From a checkpoint of a small image classifier: norm groupnorm, 44.1 epochs.
Rows from block 5 of a small image classifier, named by matrix and row number. Rows with one number belong to one channel. Each number is 128 + 24 x the weight over its row's rms, rounded and kept within 0 to 255. All counts start at 0. Numbers have three digits each.
After each channel's rows are labels from the 100 images, of 14976, where the channel reaches its highest value: "colour at peak" is the nearest of a few named colours to the mean colour under the peak; "responds to" is what is common among them. Only what is clearly more common there than usual is listed. The data: telescope images of galaxies (Galaxy Zoo DECaLS). In brackets: how many of the 100, against the usual share in percent.
# c3: 3x3 conv (model.blocks.5.c3.weight, 128x128x3x3, each kernel summed), inputs 32-63
# c1: pointwise conv (model.blocks.5.c1.weight, 128x128x1x1), inputs 32-63

c3.108:097132074090132143142098092116142067075087099138125124119111118127094122123098101165121151089123
c1.108:111108101099115135104104113113124128084131120128154150196187123129122116122104116162155132105121
colour at peak: grey (79 vs 5.6)
responds to: roundness: cigar-shaped (52 vs 8.1); edge-on disk: yes (33 vs 5.2)

c3.51:119136127122152096148076142101154105141104143090102116090110129143128077133106121161137125173133
c1.51:138145131089144114080086119117168101141105134107095091080061131146079091136096140144122131166136
colour at peak: brown (45 vs 12.1); grey (40 vs 5.6)
responds to: shape: featured or disk (66 vs 30.4); edge-on disk: no (57 vs 24.7); bar: no (31 vs 12.9)

c3.76:088142151121104142120073124123114095117128132116143109116130149127119099099142113220122164128146
c1.76:121144120125127152129078116135117092121135151107146163145143121133131118127131126179116123114150
colour at peak: grey (55 vs 5.6); brown (38 vs 12.1)
responds to: edge-on disk: no (55 vs 24.7); spiral arms: yes (50 vs 18.8)

c3.1:106082109120145148122121128127112088148075153154119104065108149100151151164102135163126107146133
c1.1:131107111149138182120120151156126118159091152121131112069118144090134135150088136135114104109105
colour at peak: brown (63 vs 12.1)
responds to: shape: featured or disk (88 vs 30.4); edge-on disk: no (87 vs 24.7); spiral arms: yes (79 vs 18.8)

c3.47:106135161109100151149096127138122172110132102077097125149103099129103116102119124093181101137117
c1.47:136137154112113155110082125138145138141142095052082119114124109139133112086104113083148111138114
colour at peak: grey (77 vs 5.6)
responds to: roundness: cigar-shaped (27 vs 8.1)

c3.25:131131110124140121160164140070137140110134141088142170134138128127109063152117151092162141116144
c1.25:158151111130155101142141124089127136136145132139159145134139149109145110127156118113099143110180
colour at peak: brown (62 vs 12.1)
responds to: shape: featured or disk (61 vs 30.4); edge-on disk: no (59 vs 24.7); spiral arms: yes (51 vs 18.8)

c3.36:097147133139140137120100119110175127116094097123095127122139130141147118160063144144147124134152
c1.36:128099111145101151120104122126176139112083121126132122113109115125132120153091171140126105164142
colour at peak: brown (64 vs 12.1); grey (34 vs 5.6)
responds to: edge-on disk: no (52 vs 24.7); spiral arms: yes (42 vs 18.8); bar: no (36 vs 12.9)

c3.89:117168159123104096130106090139120114150102123149148157158096107090118084122133143192128126143159
c1.89:103123140105132082123138170113120127135109143094136190143090133103117119132147130210125103155140
colour at peak: brown (45 vs 12.1); grey (37 vs 5.6)
responds to: shape: featured or disk (64 vs 30.4); edge-on disk: no (61 vs 24.7); bulge size: small (31 vs 7.2)

c3.48:126158101094109172159144124198105168154096140115119102172116103142130121082135129160131140157139
c1.48:119130096081095170159152120186111158155119132118122102167106128141111124118139114141118119143133
colour at peak: brown (66 vs 12.1)
responds to: shape: featured or disk (66 vs 30.4); edge-on disk: yes (30 vs 5.2)

c3.123:087068126103128128120118097107143130137113142120106150172068137126141151192161113108098092132151
c1.123:088089134132109161131141107122115109100114112081101191153077127114132134183140124128088088125129
colour at peak: brown (78 vs 12.1)
responds to: edge-on disk: no (89 vs 24.7); shape: featured or disk (89 vs 30.4); spiral arms: yes (81 vs 18.8)

c3.103:117095113127128113125084169095139050128151151121106138143154130158113134122114099121117124120117
c1.103:117127127117099131160138126128133071118123126112143118152161162108161141137119102068155109136121
colour at peak: grey (83 vs 5.6)
responds to: shape: featured or disk (92 vs 30.4); edge-on disk: no (91 vs 24.7); spiral arms: yes (75 vs 18.8)

c3.116:116115093142091142124079132152154133106125104113134077108120116114118107156109125105116117135132
c1.116:134086087123084116138121134120120106086129146121133107147160100126109096156144119126113137079163
colour at peak: grey (59 vs 5.6); brown (38 vs 12.1)
responds to: shape: featured or disk (71 vs 30.4); edge-on disk: yes (60 vs 5.2); roundness: cigar-shaped (26 vs 8.1)

c3.41:131159138117130108165137120063126118102110127146134112111134100129085131112141112110134124123127
c1.41:140130123119137120134120155052133137097141122113133120115140165144143108113149114076127128126116
colour at peak: brown (68 vs 12.1)
responds to: shape: featured or disk (88 vs 30.4); edge-on disk: no (87 vs 24.7); spiral arms: yes (77 vs 18.8)

c3.112:177128091130158124149147154203141148155118166115127158187141141134118126109105136146099119109084
c1.112:162141111118126125150154162213158136144104111142133122147170123105105136112135133136131083147122
colour at peak: grey (52 vs 5.6); brown (46 vs 12.1)
responds to: roundness: cigar-shaped (45 vs 8.1); edge-on disk: yes (39 vs 5.2)

c3.65:131147139145125160171042107140130152135098123124107120146191132121114123145139110137119091125099
c1.65:114134150145129153153063121122122153116103149117140118150186128145092095131130109097132078130096
colour at peak: brown (73 vs 12.1)
responds to: edge-on disk: no (56 vs 24.7); bulge size: moderate (26 vs 6.6)

c3.59:123121112131151183104108157142149189120104127103102144133147153099114146170166110099109108120107
c1.59:132144093127155183127121150155190155139107136118146129154108104122109148144103116077153092150130
colour at peak: grey (65 vs 5.6)
responds to: spiral winding: tight (25 vs 6.8)

c3.84:116164089154120156160086145150132135133145134092147112139158173127115121121113108076151111151147
c1.84:171121099140087140203113151165142142153173148112152103137126132132113090106102135094131146126123
colour at peak: grey (73 vs 5.6)
responds to: edge-on disk: yes (31 vs 5.2)

c3.10:138149139134154098134151129130148131173161112138142128132117135160126114159121123106127140130143
c1.10:144169144135136120137123109126135119203162119143130126117090127155105152125119129120144158155143
colour at peak: brown (41 vs 12.1); grey (37 vs 5.6)
responds to: shape: featured or disk (61 vs 30.4); edge-on disk: yes (25 vs 5.2)

c3.12:108174111120125175110061131125100154145105093115124124138117119143117111164129122143122100126108
c1.12:104123124145135132111103138088091150162125139117127144118117086117129119146159118135129111127129
colour at peak: brown (49 vs 12.1)
responds to: edge-on disk: no (53 vs 24.7); spiral winding: tight (25 vs 6.8)

c3.19:120126115158108113130177160187129107129109139116074103123148124123109158094109146097104104088110
c1.19:145148130150073104109137150179100069121115116135125077120181140123146138135129121121127133094115
colour at peak: grey (75 vs 5.6)
responds to: edge-on disk: yes (35 vs 5.2); roundness: cigar-shaped (33 vs 8.1)

c3.9:108172110115117156120098173157121133120106100156140129143135109152129116102119142090144122132091
c1.9:158153136103137156137103175156128136139115110141127098107133091170171177120081151117131119132104
colour at peak: grey (85 vs 5.6)
responds to: shape: featured or disk (61 vs 30.4); edge-on disk: no (51 vs 24.7); spiral arms: yes (42 vs 18.8)

c3.56:111158119125101090125128134136143106117151110119140135168096136122120132069173126099128143116153
c1.56:138114102124122121163138114108150087105165099144157132102110138105135097098112170088135150092193
colour at peak: grey (58 vs 5.6); brown (42 vs 12.1)
responds to: roundness: cigar-shaped (43 vs 8.1); edge-on disk: yes (32 vs 5.2)

c3.14:129165101136159111097116138158131184177101175168134163118101154089169091099122159127073129161135
c1.14:129147099143121132058151128167126157140102184175148169121133117088188094096121148081089136143146
colour at peak: grey (91 vs 5.6)
responds to: roundness: in between (61 vs 33.9)

c3.8:126128153129125162116147138134077112173160164101126143084126138100138117122113138133142163135074
c1.8:155118139116109179101121134126081098156173142104160138161115147106113125108118141101126157112096
colour at peak: grey (42 vs 5.6); brown (40 vs 12.1)
responds to: edge-on disk: no (53 vs 24.7); spiral arms: yes (44 vs 18.8)

c3.69:109154087130139105101145121149146118128142155099150167135126163154138088125114148101122101135154
c1.69:099135113114134128120159164180143112158143136084138126128139145145148102121099130118126145130149
colour at peak: brown (43 vs 12.1); grey (39 vs 5.6)
responds to: edge-on disk: no (56 vs 24.7); spiral arms: yes (45 vs 18.8)

c3.114:134157114154112129099106086162129108099132114117135150138067093124161142149116119133128072133084
c1.114:130170107141114137129132083156131116113121111112151135180074116116123118148121121112165080125110
colour at peak: brown (83 vs 12.1)
responds to: roundness: in between (71 vs 33.9)

c3.15:113098135110124144132101161133139135111144069093076171122102103147085146134146130113105127146153
c1.15:077100152104120148101130133153154118134113099102088132142118120157127124121133133107126120138119
colour at peak: brown (49 vs 12.1); grey (48 vs 5.6)
responds to: roundness: cigar-shaped (44 vs 8.1); edge-on disk: yes (43 vs 5.2)

c3.68:092152094157149103120106132144159138118153126121078105097151128151098121170117112168122118114153
c1.68:092129094141154098120111131117159102119153112135102106111112142142088141154141089158143115140166
colour at peak: brown (51 vs 12.1); grey (27 vs 5.6)
responds to: edge-on disk: no (51 vs 24.7)

c3.90:179106085151105143139082143125136129091147087100158142133163110125104133101153122127097108112115
c1.90:174129129123126123181124116123138120128181120146143120136157101134118121107143140136084129096121
colour at peak: grey (83 vs 5.6)
responds to: roundness: cigar-shaped (48 vs 8.1)

c3.2:119122083117078108118113132119153102125085104151117127169126160091153167126150156147114113112155
c1.2:125144091123127122117119129148151118166125090134124137135140120109149158157144130137126095126158
colour at peak: grey (28 vs 5.6)
responds to: edge-on disk: no (50 vs 24.7); bar: no (32 vs 12.9)

c3.58:155159086136164129122111066118151134187137122092123128160118137159152129145118099141146091149162
c1.58:129136108139156127126107088091136125155152131113138147146143131164133117133104092134099135164123
colour at peak: grey (57 vs 5.6); brown (41 vs 12.1)
responds to: edge-on disk: no (81 vs 24.7); shape: featured or disk (81 vs 30.4); spiral arms: yes (66 vs 18.8)

c3.38:144136148077133128095107119140120049124129084098112133105115102126109158117100114077121104137110
c1.38:162170134122140144105110140116110123117125066092132097125151091099110162133143119116130069140119
colour at peak: grey (81 vs 5.6)
responds to: edge-on disk: no (76 vs 24.7); spiral arms: yes (62 vs 18.8); bar: no (53 vs 12.9)

c3.79:174146147153173156168101138121089108125124126160126122140059156154092106175118132120125123164124
c1.79:164122146166171154193105115114130130132120109158136128084080132138090109167113130118121137144134
colour at peak: grey (62 vs 5.6); brown (38 vs 12.1)
responds to: edge-on disk: no (73 vs 24.7); shape: featured or disk (73 vs 30.4); spiral arms: yes (61 vs 18.8)

c3.45:089168106139161117093109125101132134141107134109091165163143085161150159127125118147152093134123
c1.45:114209098149155128087132106096116119134100132152088130138171124140163168117120108150113118128159
colour at peak: grey (74 vs 5.6)
responds to: roundness: in between (60 vs 33.9)

c3.26:124106128110123088135120151096112112126119119112132122127118102114144116122109202095123131149127
c1.26:130095113131087117113120126112156104130101137132133094145106123095106127123131183068093098127126
colour at peak: grey (79 vs 5.6)
responds to: roundness: cigar-shaped (27 vs 8.1)

c3.88:146163149181104078093154120110144151172120161136125108096109109092126133105142118122111123178096
c1.88:146148153138098120097152138095130118188146147137115132121100130088098146080132144139090147182126
colour at peak: grey (60 vs 5.6); pink (40 vs 0.7)
responds to: shape: featured or disk (61 vs 30.4); edge-on disk: no (55 vs 24.7); spiral arms: yes (41 vs 18.8)

c3.6:108142122110127117111091081069136151141114140099125124139076139157124126142129161100089121141151
c1.6:097100106113133110109128092112155157105139142076132131131084123142115127139150146083097164108135
colour at peak: brown (51 vs 12.1); grey (48 vs 5.6)
responds to: shape: featured or disk (81 vs 30.4); edge-on disk: no (80 vs 24.7); spiral arms: yes (56 vs 18.8)

c3.87:108121084084106139125143114122124107111113126065132098153099157104118134140124104141103120122123
c1.87:121094073087117146129132125160116136128122121093127150106106156095120120181136142149102092111153
colour at peak: grey (59 vs 5.6)
responds to: shape: featured or disk (72 vs 30.4); edge-on disk: no (53 vs 24.7); spiral arms: yes (46 vs 18.8)

c3.75:157140152103098130123102132135110108161093130128068122118097118153131118121106119133095152116134
c1.75:125163176108104128123146143148124078157117090121078126085076118147111147155113112133096158125151
colour at peak: brown (53 vs 12.1)
responds to: shape: featured or disk (69 vs 30.4); edge-on disk: yes (31 vs 5.2)

c3.104:095061141131130115164150129127141121112099151131153085108105140096113083079113150127122090125132
c1.104:093069161125139157156126144108152138121116137147153140150124113109119105103102157107124102133136
colour at peak: grey (52 vs 5.6); brown (43 vs 12.1)
responds to: shape: featured or disk (65 vs 30.4); edge-on disk: no (57 vs 24.7); bulge size: small (29 vs 7.2)

c3.31:161098165123138147093113131132119134118130129131078097108136148143098126107155114183120144125148
c1.31:170121116135148113089101118115096124083145126110138112102150148139105120142127123204195132129156
colour at peak: grey (40 vs 5.6); brown (34 vs 12.1)
responds to: shape: featured or disk (62 vs 30.4); edge-on disk: no (58 vs 24.7); spiral arms: yes (41 vs 18.8)

c3.120:164143104119108121104104121118133113153103106143112130146164125144108119147101118072154179127138
c1.120:183128128116141117103110125133125159116116097138162085141178137161084124146123136071150166130114
colour at peak: brown (48 vs 12.1); grey (44 vs 5.6)
responds to: edge-on disk: yes (32 vs 5.2); roundness: cigar-shaped (25 vs 8.1)

c3.42:152134158116105145153135140136096127161165149091164147144093111167141147139119121160130099159127
c1.42:168128126106120129135128155139071123156166134111190117143076111170158147163087101159156109169139
colour at peak: brown (67 vs 12.1)
responds to: shape: featured or disk (63 vs 30.4); edge-on disk: yes (47 vs 5.2); roundness: cigar-shaped (34 vs 8.1)