Rows from block 9 of a small image classifier, named by matrix and row number. Rows with one number belong to one channel. Each number is 500 + 25 x the weight over its row's rms, rounded and kept within 0 to 999. All counts start at 0. Numbers have three digits each.
After each channel's rows are labels from the 100 images, of 14976, where the channel reaches its highest value: "strongest on" is what is common among them. Only what is clearly more common there than usual is listed. The data: telescope images of galaxies (Galaxy Zoo DECaLS).
# c3: 3x3 conv, stride 2 (model.blocks.9.c3.weight, 256x128x3x3, each kernel summed), inputs 43-85
# c1: pointwise conv, stride 2 (model.blocks.9.c1.weight, 256x128x1x1), inputs 43-85

c3.104:476490513488475464493529534519532517486559512597506497497487525510454502445475497505492511496487488485508480464469510517525538518
c1.104:477479529541493463464548517494539517487570505566509551494492488527488481434488480510505503486507493488494491472482488490503532507
strongest on: edge-on disk: yes; roundness: cigar-shaped

c3.203:490508519513511489527506521505520526508470529483451556519503496507491497489505478492495489493488489532497486511535540476502480492
c1.203:489476537482477485537511498508522515503513557465465525525512493497466507478476489472509516475488482537494496472527534466507485462
strongest on: edge-on disk: yes

c3.25:479511560490482530471484500468481481489507496455468497480503490468483467490509456495514537475489486501501513502546503492522499485
c1.25:469516550478476505494492497492482496511521498495478514477503503492511488489526458491500524521518501491530509488514484520537526535
strongest on: spiral arms: yes; bar: no

c3.46:521495488467490478512522479489514493536505458515492447472557485487485480511475496453486479503519492476491521500515498517478494505
c1.46:514498502478500483485514478526510505526472465540479448478534471479487457531494515474479464481528468463509492486502533512474519496
strongest on: roundness: round

c3.70:501530523555527468535484507499520491490508496509537510528486491493484492488531514456510495505483472458472500453516495486522474534
c1.70:471508500571511488465470499541514482467520480489519499526507486499504488470515508485481484495471463492458515468532493488533474528
strongest on: roundness: round

c3.54:517507508480485507509482488499487495468467516478482519536541464501491465538465514509510522509494475483465467481495511477521511515
c1.54:519540479485493509502484486474499496475472503496436501525542468500498474506464518524525543505477472486434493511488514491524476481
strongest on: roundness: cigar-shaped

c3.74:514517519506498497487469521538480524499502542486516487531552511489511526503541497477496440519515540475476516492488493532526497511
c1.74:546542516510483520470472574529492545469519468473513483528556473482457514496557506482502495486542538527484502504472496518485501481
strongest on: merging: merger

c3.43:526504524510511474459505516486505509474513529518521521522516476507545507495501494503503534509485496477486497502487428471528458517
c1.43:526488488502501513490487529464504487495538477514511539495484517504503526517482493517519531482487526454454488503522448495557440484
strongest on: roundness: cigar-shaped

c3.113:510499530486482489481532515527526534486509509496477500483545503451515510468502498494488448483532532503514515515501487504498521493
c1.113:520493528506486500485518505514531527498482471493461481503540464461491496457521514478484445484506544512514512504495490503499510479
strongest on: merging: merger

c3.214:536503542552529461487466498511491472501505464511507479483492469525504486506531519550533495480519521534545512549511542544509518475
c1.214:541474536545511454512448497509512514508470464503505477493500493501505478491538510539497496465501512523517496569529514534512542464
strongest on: bar: no

c3.119:511511475491541527482493506543509494468500512550494535535509461544521486480483465499509550476509467495556464506501522483509498531
c1.119:509498485494548548557492527552517516459509495529478550529513472504521512503501501493512508493541477490539469477509495478494497553
strongest on: roundness: cigar-shaped

c3.230:510455472496567496523462520524489496509497485506449506554523446500541442485491495469479527442485470510505486468510543488514537474
c1.230:494492496513544513476505486526512513504499517474492495525505481497531448460498506501466501470486500469537485473500526505542531438
strongest on: roundness: cigar-shaped; edge-on disk: yes

c3.187:484476480507447483502522503489521494532481502529475510517517529518467490485489504501518513500470519537516496497533473503495487526
c1.187:500470502510475505499515541475523492510501509528473516518521569514498490487471530497496515487484505511500522486509484528506494496
strongest on: roundness: round

c3.195:481491563481534506551538503544514503504523497481547550502529524464510494465509502503502491513498531480533519493490447471494504483
c1.195:515476539505535520504492514542532499513498487493524492511555514498548498489491482463509486508492505492519505488483449463487504493
strongest on: roundness: cigar-shaped

c3.71:527482487543486466501530497489507501536511491515469512512509477492529501474495477506557540474487526499520482488542503538497485528
c1.71:538478458524502443496533542490521505519504507521474477511527453489500504455500487527527554504491524505523496506507546540508486559
strongest on: spiral arms: no

c3.109:493506524495474473542476472490505510480469474506478509494520445485494513515482504519506500522528505538493515490505479477544505510
c1.109:464523501483484480534502466466525523466493474477506514485530484479476500457483490505513487511483507517552509510492490487541526510
strongest on: roundness: in between

c3.197:476536506489499523511466503504505536523480514487480507479497464524482482475453458525539554515488469477506502529510482459512506538
c1.197:481522514474515490503475553528511533513490529504530487461504458522480482527442485511533565516514490462529495523491467465489486521
strongest on: roundness: cigar-shaped

c3.177:516506474485489446479474509519515495527491504558494515514494449481495468476524527495485501528495529494479488441487486452486491470
c1.177:516493471504494504478549474482525474532526526551514525515483446507516483469515483505503485494495487509463476457470473469484526468
strongest on: roundness: round

c3.204:523506500508509491508549529565536493453481490482451515541519471494493501457504489483510513514473503500528470454476490492538501473
c1.204:514540488513512512511535513537525490463536475515479530516489461516492488472523493491512519486466515518534465509487501491511491461
strongest on: roundness: round

c3.79:499509534514525485502485467601475527483484508500478496521542480522477540533488489541495491477477480530494490489441473492494485531
c1.79:515518549485530456505477478566454521474487512509498525496526452511472496527509469535521477518487500526481476496467495519485494529
strongest on: merging: merger

c3.105:495484478502483513458485461495515502517545484499476534521525533518527512509497498479478496504509505479553491474490458493511469492
c1.105:479494453516493526504515468474537486524519497525483532497499513507523521513480502462469497485522499464506488460454493510495464455
strongest on: edge-on disk: yes

c3.72:516481504524482536494527503471493504501495498488511496504523562523501510510525514482493444514501489504516485527495485501495498492
c1.72:506512508516467550517542472475488490525511502505513488523507562525504494498533513457500470518474462523498485557480429515481506507
strongest on: shape: featured or disk; edge-on disk: no; spiral arms: yes

c3.106:501485485534438535507522516511497526538527534499543523480524488512517516510507474517457502495472537509480517526460517502511518468
c1.106:501479485533475546481529504475518568533524535477548520490537495515523514507513485510474516489498546527482520499469522490530502494
strongest on: merging: merger

c3.189:465510541478425490498472474497532513520528513491510510481493481472533533470534467514492553479471491529495538469505479523485515491
c1.189:481525536513455490480456495501498509518508543524518500531493465448515510478519483489503528501441487513468548488496530470498521506
strongest on: roundness: round

c3.245:494445531499506513522446519536499506453516525492487536496527523548497514488487475487470528549504518512504555543491464475502526527
c1.245:528491534495497498544478530500481535453522503492473503518506509551503510483496481481469527520512520549489532518487486499519492547
strongest on: roundness: cigar-shaped

c3.66:518488506517489469486472481473487479480476515501476537513525486480541525506521503513477498517501478519537494556559517505499506497
c1.66:473507488535482455477474529455483480484459525469482542527532475473509514501523499544481476520516496506540481530547503493503505496
strongest on: shape: featured or disk; edge-on disk: no; spiral arms: yes

c3.212:498491536530507479505476469496510534491491513463475495518511451523503486526469519542528451518500453493518528547520515503495504537
c1.212:522483520507513489508493500512511533505464501475511482513493424542467472516483512546531462487483465478523499551520520513497509479
strongest on: shape: featured or disk; edge-on disk: no; spiral arms: yes

c3.19:510514500490526523505467506509480509511471510507441483491508503515492538524486515543508435536498484490493472477497490459508477497
c1.19:495529482489522516524488499520484501518506517537454471494494523548502519521444491534502443544502502521515511458493515475531529506
strongest on: roundness: in between

c3.139:493473482511534471465517441545498472490530495538488483508515529488491536505502477498474487497493496490505484500480521493487495451
c1.139:518496474502503526463485467577508488505497505508482424496490497497507519471516459490474493490477485472539491511462510465493521495
strongest on: merging: merger

c3.31:466446521503479498491484510499498477486529544452434471482506522492493455500517481488509514537482482492494508483467505482538577505
c1.31:496433519532466514514481497546486493473531516468446463487481528507495470499486494485474499523463482520518509496502508527519538482
strongest on: edge-on disk: no; shape: featured or disk; spiral arms: yes

c3.96:513485479501484511506482483536460518471476501502485480530507509507483486457496511521512517476537487469531484459503512484494489471
c1.96:464479489491477484523456465522510517474469494522471484503506496475489433494483494501466543475510463458538484488504526468506520485
strongest on: roundness: cigar-shaped

c3.123:503485516512453490514517524545497483504504516483487521518511462534511500504513478506490481520518498506525509461525503502479522509
c1.123:507471510519462500488491531527498497524520550479529494532488477534531493488488493494493485543521506518534479488495522507511524494
strongest on: merging: merger

c3.144:527503509442535504470500484472470500497503497515483488476487505488496519519488495502556472465472500493493480489489489492479489493
c1.144:540506486467534494471501481498489479476516494500445465464490532491490528518481471515529473456489495513473483485493506485479481513
strongest on: shape: featured or disk; edge-on disk: no; bulge size: moderate

c3.82:479531500479494496509516515520480521480510503418467535479532487511508514548482507484541469476537491488487488481470499481519478494
c1.82:485526461470471479513493525571479513462499468458479475489502498547504518520488493497539438509531449509502485451487483472492481468
strongest on: roundness: cigar-shaped

c3.90:519519493508456480499499531489522507520482481509513548504495465528530518502482476505493537520487510482498497485488505464493511518
c1.90:547523495487481483512488530543531503500456498490506551496498483545551516526479477532488542492491535503503493527464496474487498513
strongest on: merging: merger

c3.160:520485512477483521491516548496519513503477488480492517506528488478517515496520488535529489530504480506491509494463496491443505485
c1.160:510502523458478566525484532460502509526478491495504528508542522498517539474508482522542509498467489513488485468496464505449479512
strongest on: edge-on disk: yes; roundness: cigar-shaped

c3.211:513479491510530526468470499480491473505482485498474494480481514558527487490524525508485468471511452498497487492491533496497531508
c1.211:519465498495485496536475514506493450485488507487512481512478444528511484504506521521526465473501474527512471500470532499477526484
strongest on: roundness: in between

c3.179:511546489494466497462543511542507487481557512535534491523480469476494493498492487563494491514507471525491476475479472512508450530
c1.179:489528508458472473477519511522515505506547488534519467522456486468486499503496484531525501510540498515477477482482490510485421529
strongest on: roundness: cigar-shaped

c3.88:493481512496517491469524471489476531506522520492481494513482478518508457501572491492491488468496479525488538486544498527481484522
c1.88:525471510489532462474520453518485526473496496521474521506495501542480479503549477500511474473532480502496556461534486510473511515
strongest on: roundness: in between

c3.125:556503484507479485469482471504494478480527488494493551492499498508520527494465485506455502486481482472461498519550504513460530503
c1.125:555503498489504508476452496484499487490547512525505525518503539510507514521474482514454549494476474481480484502539464495513520496
strongest on: roundness: cigar-shaped; edge-on disk: yes

c3.81:475470505495478493442560512500498495521450545448460513506471500465486498484529457526531514522523503476526538485525509498511525470
c1.81:492486508488511476472527525488493482526491558455460499517450506492478531501497482495497519520529467472487533504520480514505516455
strongest on: roundness: round

c3.134:470492525491492483515508460468499450508489441515480478447492569497514531509458493521481507512491507536498507459520515511485454491
c1.134:510524522493514471508486484464535452513479468519457506472502556482552519512486532547493477501468473496479506460531493480496463507
strongest on: roundness: in between

c3.198:507470542488529489470469460471520531517493518480493500495480494489546465472484491474461504481495477465504502496483523528503475516
c1.198:529485529498522481468487476473496531497492519477485485505514472477517468488488499477438512504484462478503516530473516504456466512
strongest on: edge-on disk: no; shape: featured or disk; spiral arms: yes

c3.10:525506481496494483572596547524481507474461510515542512504499514525511493507466514475484506470493488487475483454497521488544515525
c1.10:512511504518483467530540525540491481481469514544520498515519485529500507503481524467475521455497510477496474479523537473542507522
strongest on: roundness: cigar-shaped

c3.11:517493482505508492465460500498462490469515486441494495508517510531451508484530544486516480531453494489483489510498502537494489494
c1.11:511500467501508495469457518501487499480530533458531491504508511514452498485523538491529469492465497467530517514474497539512470517
strongest on: roundness: round

c3.152:509517484475465506465488520466524510493519493453485502530536490486521503519503482489466564474486509467476501451487489490508505469
c1.152:500512483501477495461504488475522502493507500452474525508500476486532516521520470480471574478493496464483489444493485464504486472
strongest on: roundness: cigar-shaped

c3.130:485517511467488507471487502493468483503505513542410518494463498476510510502492503479458493486499518523523558505528491502475531509
c1.130:486526504479483558477476491508470480531502475550449514492486521470493500488486511447463511497508525501532531480513496516505545497
strongest on: roundness: in between

c3.143:480463496495471489486478510443492556513502527460484536498493532511488523479528485489515559493494527452513504519495486512494522483
c1.143:498517503495481462501503515446504537508494484494469516507499532492484487476533511483504517506496512462491503497505468520526562470
strongest on: edge-on disk: no; spiral arms: yes; bar: no

c3.58:521489507486489486494531466521531518472526522488463524476463529543503489515518500502444496496507510493485522486495489477489496516
c1.58:468477490497473485517530491512516497477515503466454512497458505561478493508538492526448472513499518522486507478516507530524490516
strongest on: edge-on disk: yes

c3.132:544506525514500514523548506527516548497517505497485453504518487490505492461507493450489488476516509504503502481505481462507516506
c1.132:468513519473517529501521529549478567456504493495511450496542499472501501451480503480476490506515530503501521444516476475530479479
strongest on: merging: merger

c3.17:503462535481495486520533499507501501490497498499490517499542479510497501513489521488549406530515519519490541461523519556505487534
c1.17:512477539519538518541522524515477480511497524510477503491538485500497529534506475502548433550513558537476540456512506532506516510
strongest on: roundness: in between

c3.50:486494533504508532518489511488472515511493479535552498530532489451483489493478496499524432525532520522504463495481550453512479480
c1.50:514509527493502492534513538500467501502502503551539482513543473445476480525454516481565482512489523502490459505460539453497464501
strongest on: shape: featured or disk; edge-on disk: no; spiral arms: yes

c3.221:498471513490478522463506485501475474520483499487452500461521481525484481495499477511485459484468482520483507509520490518477506498
c1.221:477490515482493529467514476526489470511468508513471491459488506527490516485507490463493490505474465509470489425496492499493519472
strongest on: roundness: cigar-shaped

c3.148:552485502485527504479484493506542472525487516459537529509508487490510503498518520504519509475479513466516493461487545533513500501
c1.148:492490497464514478494494489500518483507470509489535552523519495489507488513521499508532488474496500480526499472480534519531493468
strongest on: merging: merger

c3.252:495446514500453497483509510494451460520497515444502556530470470495469494482510487448484543508492485450477554476506502548514535521
c1.252:487483518538510474492502507496485498551491488457509534490467485511432494496518497501465581513499496475463546509475489546498521565
strongest on: roundness: round

c3.168:490487519488503462474473489499492447473537501524501493485486492555527477493509497471469482434529484514500502458509511476535498456
c1.168:493469526516521475498458461513496469512526514537462482475482494513503468547526512451428478481548520520494523437528503488523495507
strongest on: roundness: in between

c3.47:493540456503518480529465472509486457506509493545461522500513540457551484507493532505518487537503544522532512489506498507461505489
c1.47:495522483510518523515473495515517475514518503552460527485497545471553520519501524500493470507512523505488510483521504518467481484
strongest on: roundness: round

c3.209:518494502502511521516480510500477484511521491503461512525475497466495524538483446504508485486470523514515491512473508493479476486
c1.209:491485532514495484496504493502484492525488463520461510534491526481509529542493470536528461478483540484511488479502513486473463501
strongest on: merging: merger

c3.220:513479471488495508483446486478503517481533472508477524493463476507486472493486506459480485494515484494481502536516513505493503509
c1.220:513475498481520421474457472505498527497531488492481506503480467499476501492507512488473515487504526472477501574513526485519493494
strongest on: edge-on disk: no; shape: featured or disk; spiral arms: yes

c3.155:476495486508506521528533520457533527476483507483464480517511548498516536527493535531487522523547506460533487574522541504489501506
c1.155:475495458486511511481526503475519529489489512480486500522511530499531532534502511514465529524546510474548491562539532506498484484
strongest on: roundness: cigar-shaped

c3.28:499501482531452510477498514508499499520526479477480497483480509485489464485517497506519477474467486486529499482516476514508521508
c1.28:493481469522474484512470493515462534476535496475513509487481473482486448508502462489502506488444513437553519510480470507487502503
strongest on: merging: merger; bar: no

c3.175:472543522478535512527527526518533462539559512487474518488517503485494477478531511491523492487496522482488493485477463482490500509
c1.175:485531534476510491509536522517523472528533522481475544490512521495505461495516512483530497470500485500536479460464486474506514505
strongest on: roundness: round

c3.120:505530481505464495507500465534457512519502487488503499536480524506502487517480506480483481509493485491494489414498498480474520477
c1.120:483512501506484458506467487492443498501476482494487516508467496482475460538472548497472471476489478499483501411530491496488523518
strongest on: roundness: in between

c3.147:486528490486471501465479526481524484496491513508493498519498508518504539462495492530515461508511521512478456529484487509516514505
c1.147:488519489481480486477471508466531476497474514511499484526447515500501557462464485482512435506519500489495482488474508511526539489
strongest on: roundness: in between

c3.14:489469498507493492501479508511529493506483549432444502464512468503503471455513518508515530523462497497489508439527529488505536471
c1.14:486459500490491487511463500482556486488522529460468496489511496529506496475520503488501506563485501466471524447510509508544530473
strongest on: roundness: round

c3.131:507493526470487559492488532484512546523514486498558518530483496506514477474510477496500479484492499494497503506505502491542481500
c1.131:528476513457516510474484527461496536515499504498535479513493507488489499457519502516490473532494512497499527491490516525546520462
strongest on: edge-on disk: no; shape: featured or disk; bar: no

c3.244:462498500507513495465530518495527472480472542475477502478487492493491521473507505524472494465508566478465492496504501498508531478
c1.244:452495529468532457468561525486499500506467519496464519495512487451487524468489495523502492474508551489495515509487549505469500489
strongest on: roundness: round

c3.190:490538528489470497494528549535524488531527536520525548518489461443500460477476479516492485507459524487481509491503472474495509491
c1.190:496498535514458530515539540515530492509524552516540521499501478465488456475472472491499521498481483505522493483514488455491497493
strongest on: edge-on disk: yes; shape: featured or disk

c3.255:514499486479556512507534531520490475469464519491517494500497480493523492483484457486523514467509497509504520459521497484532488493
c1.255:506504483472543521520518508500505491449491510532511497491496482510517483493476478491517518454501532492489526457503470484533468506
strongest on: roundness: cigar-shaped

c3.232:494523506529517505542487499549531521475492526506488524544513482510520508499499486487482518482511444469482530462523501510477484518
c1.232:496510534512473501508477523516535507486505554504488505522530499519500517506493498479504490511512494498478524506506512507492476498
strongest on: edge-on disk: no; spiral arms: yes

c3.32:521443494496485495525479475568468510513514487476522508490507516496526501499513449468503469472512532515521477503499513508491555446
c1.32:494473475498514511549490466565477501517507502482549492507513509502471509499508490492489445520493521497502495496514523532477549474
strongest on: bar: no

c3.227:528461499511496505496523495515458495506533497483454493486514509446503499498484511479500471466506500504525484536483520547490498473
c1.227:507467518493482505496514528498485496475501473476481518502511492490503494471488518494493464443457499505539480521504517561477501479
strongest on: shape: featured or disk; edge-on disk: no; spiral arms: yes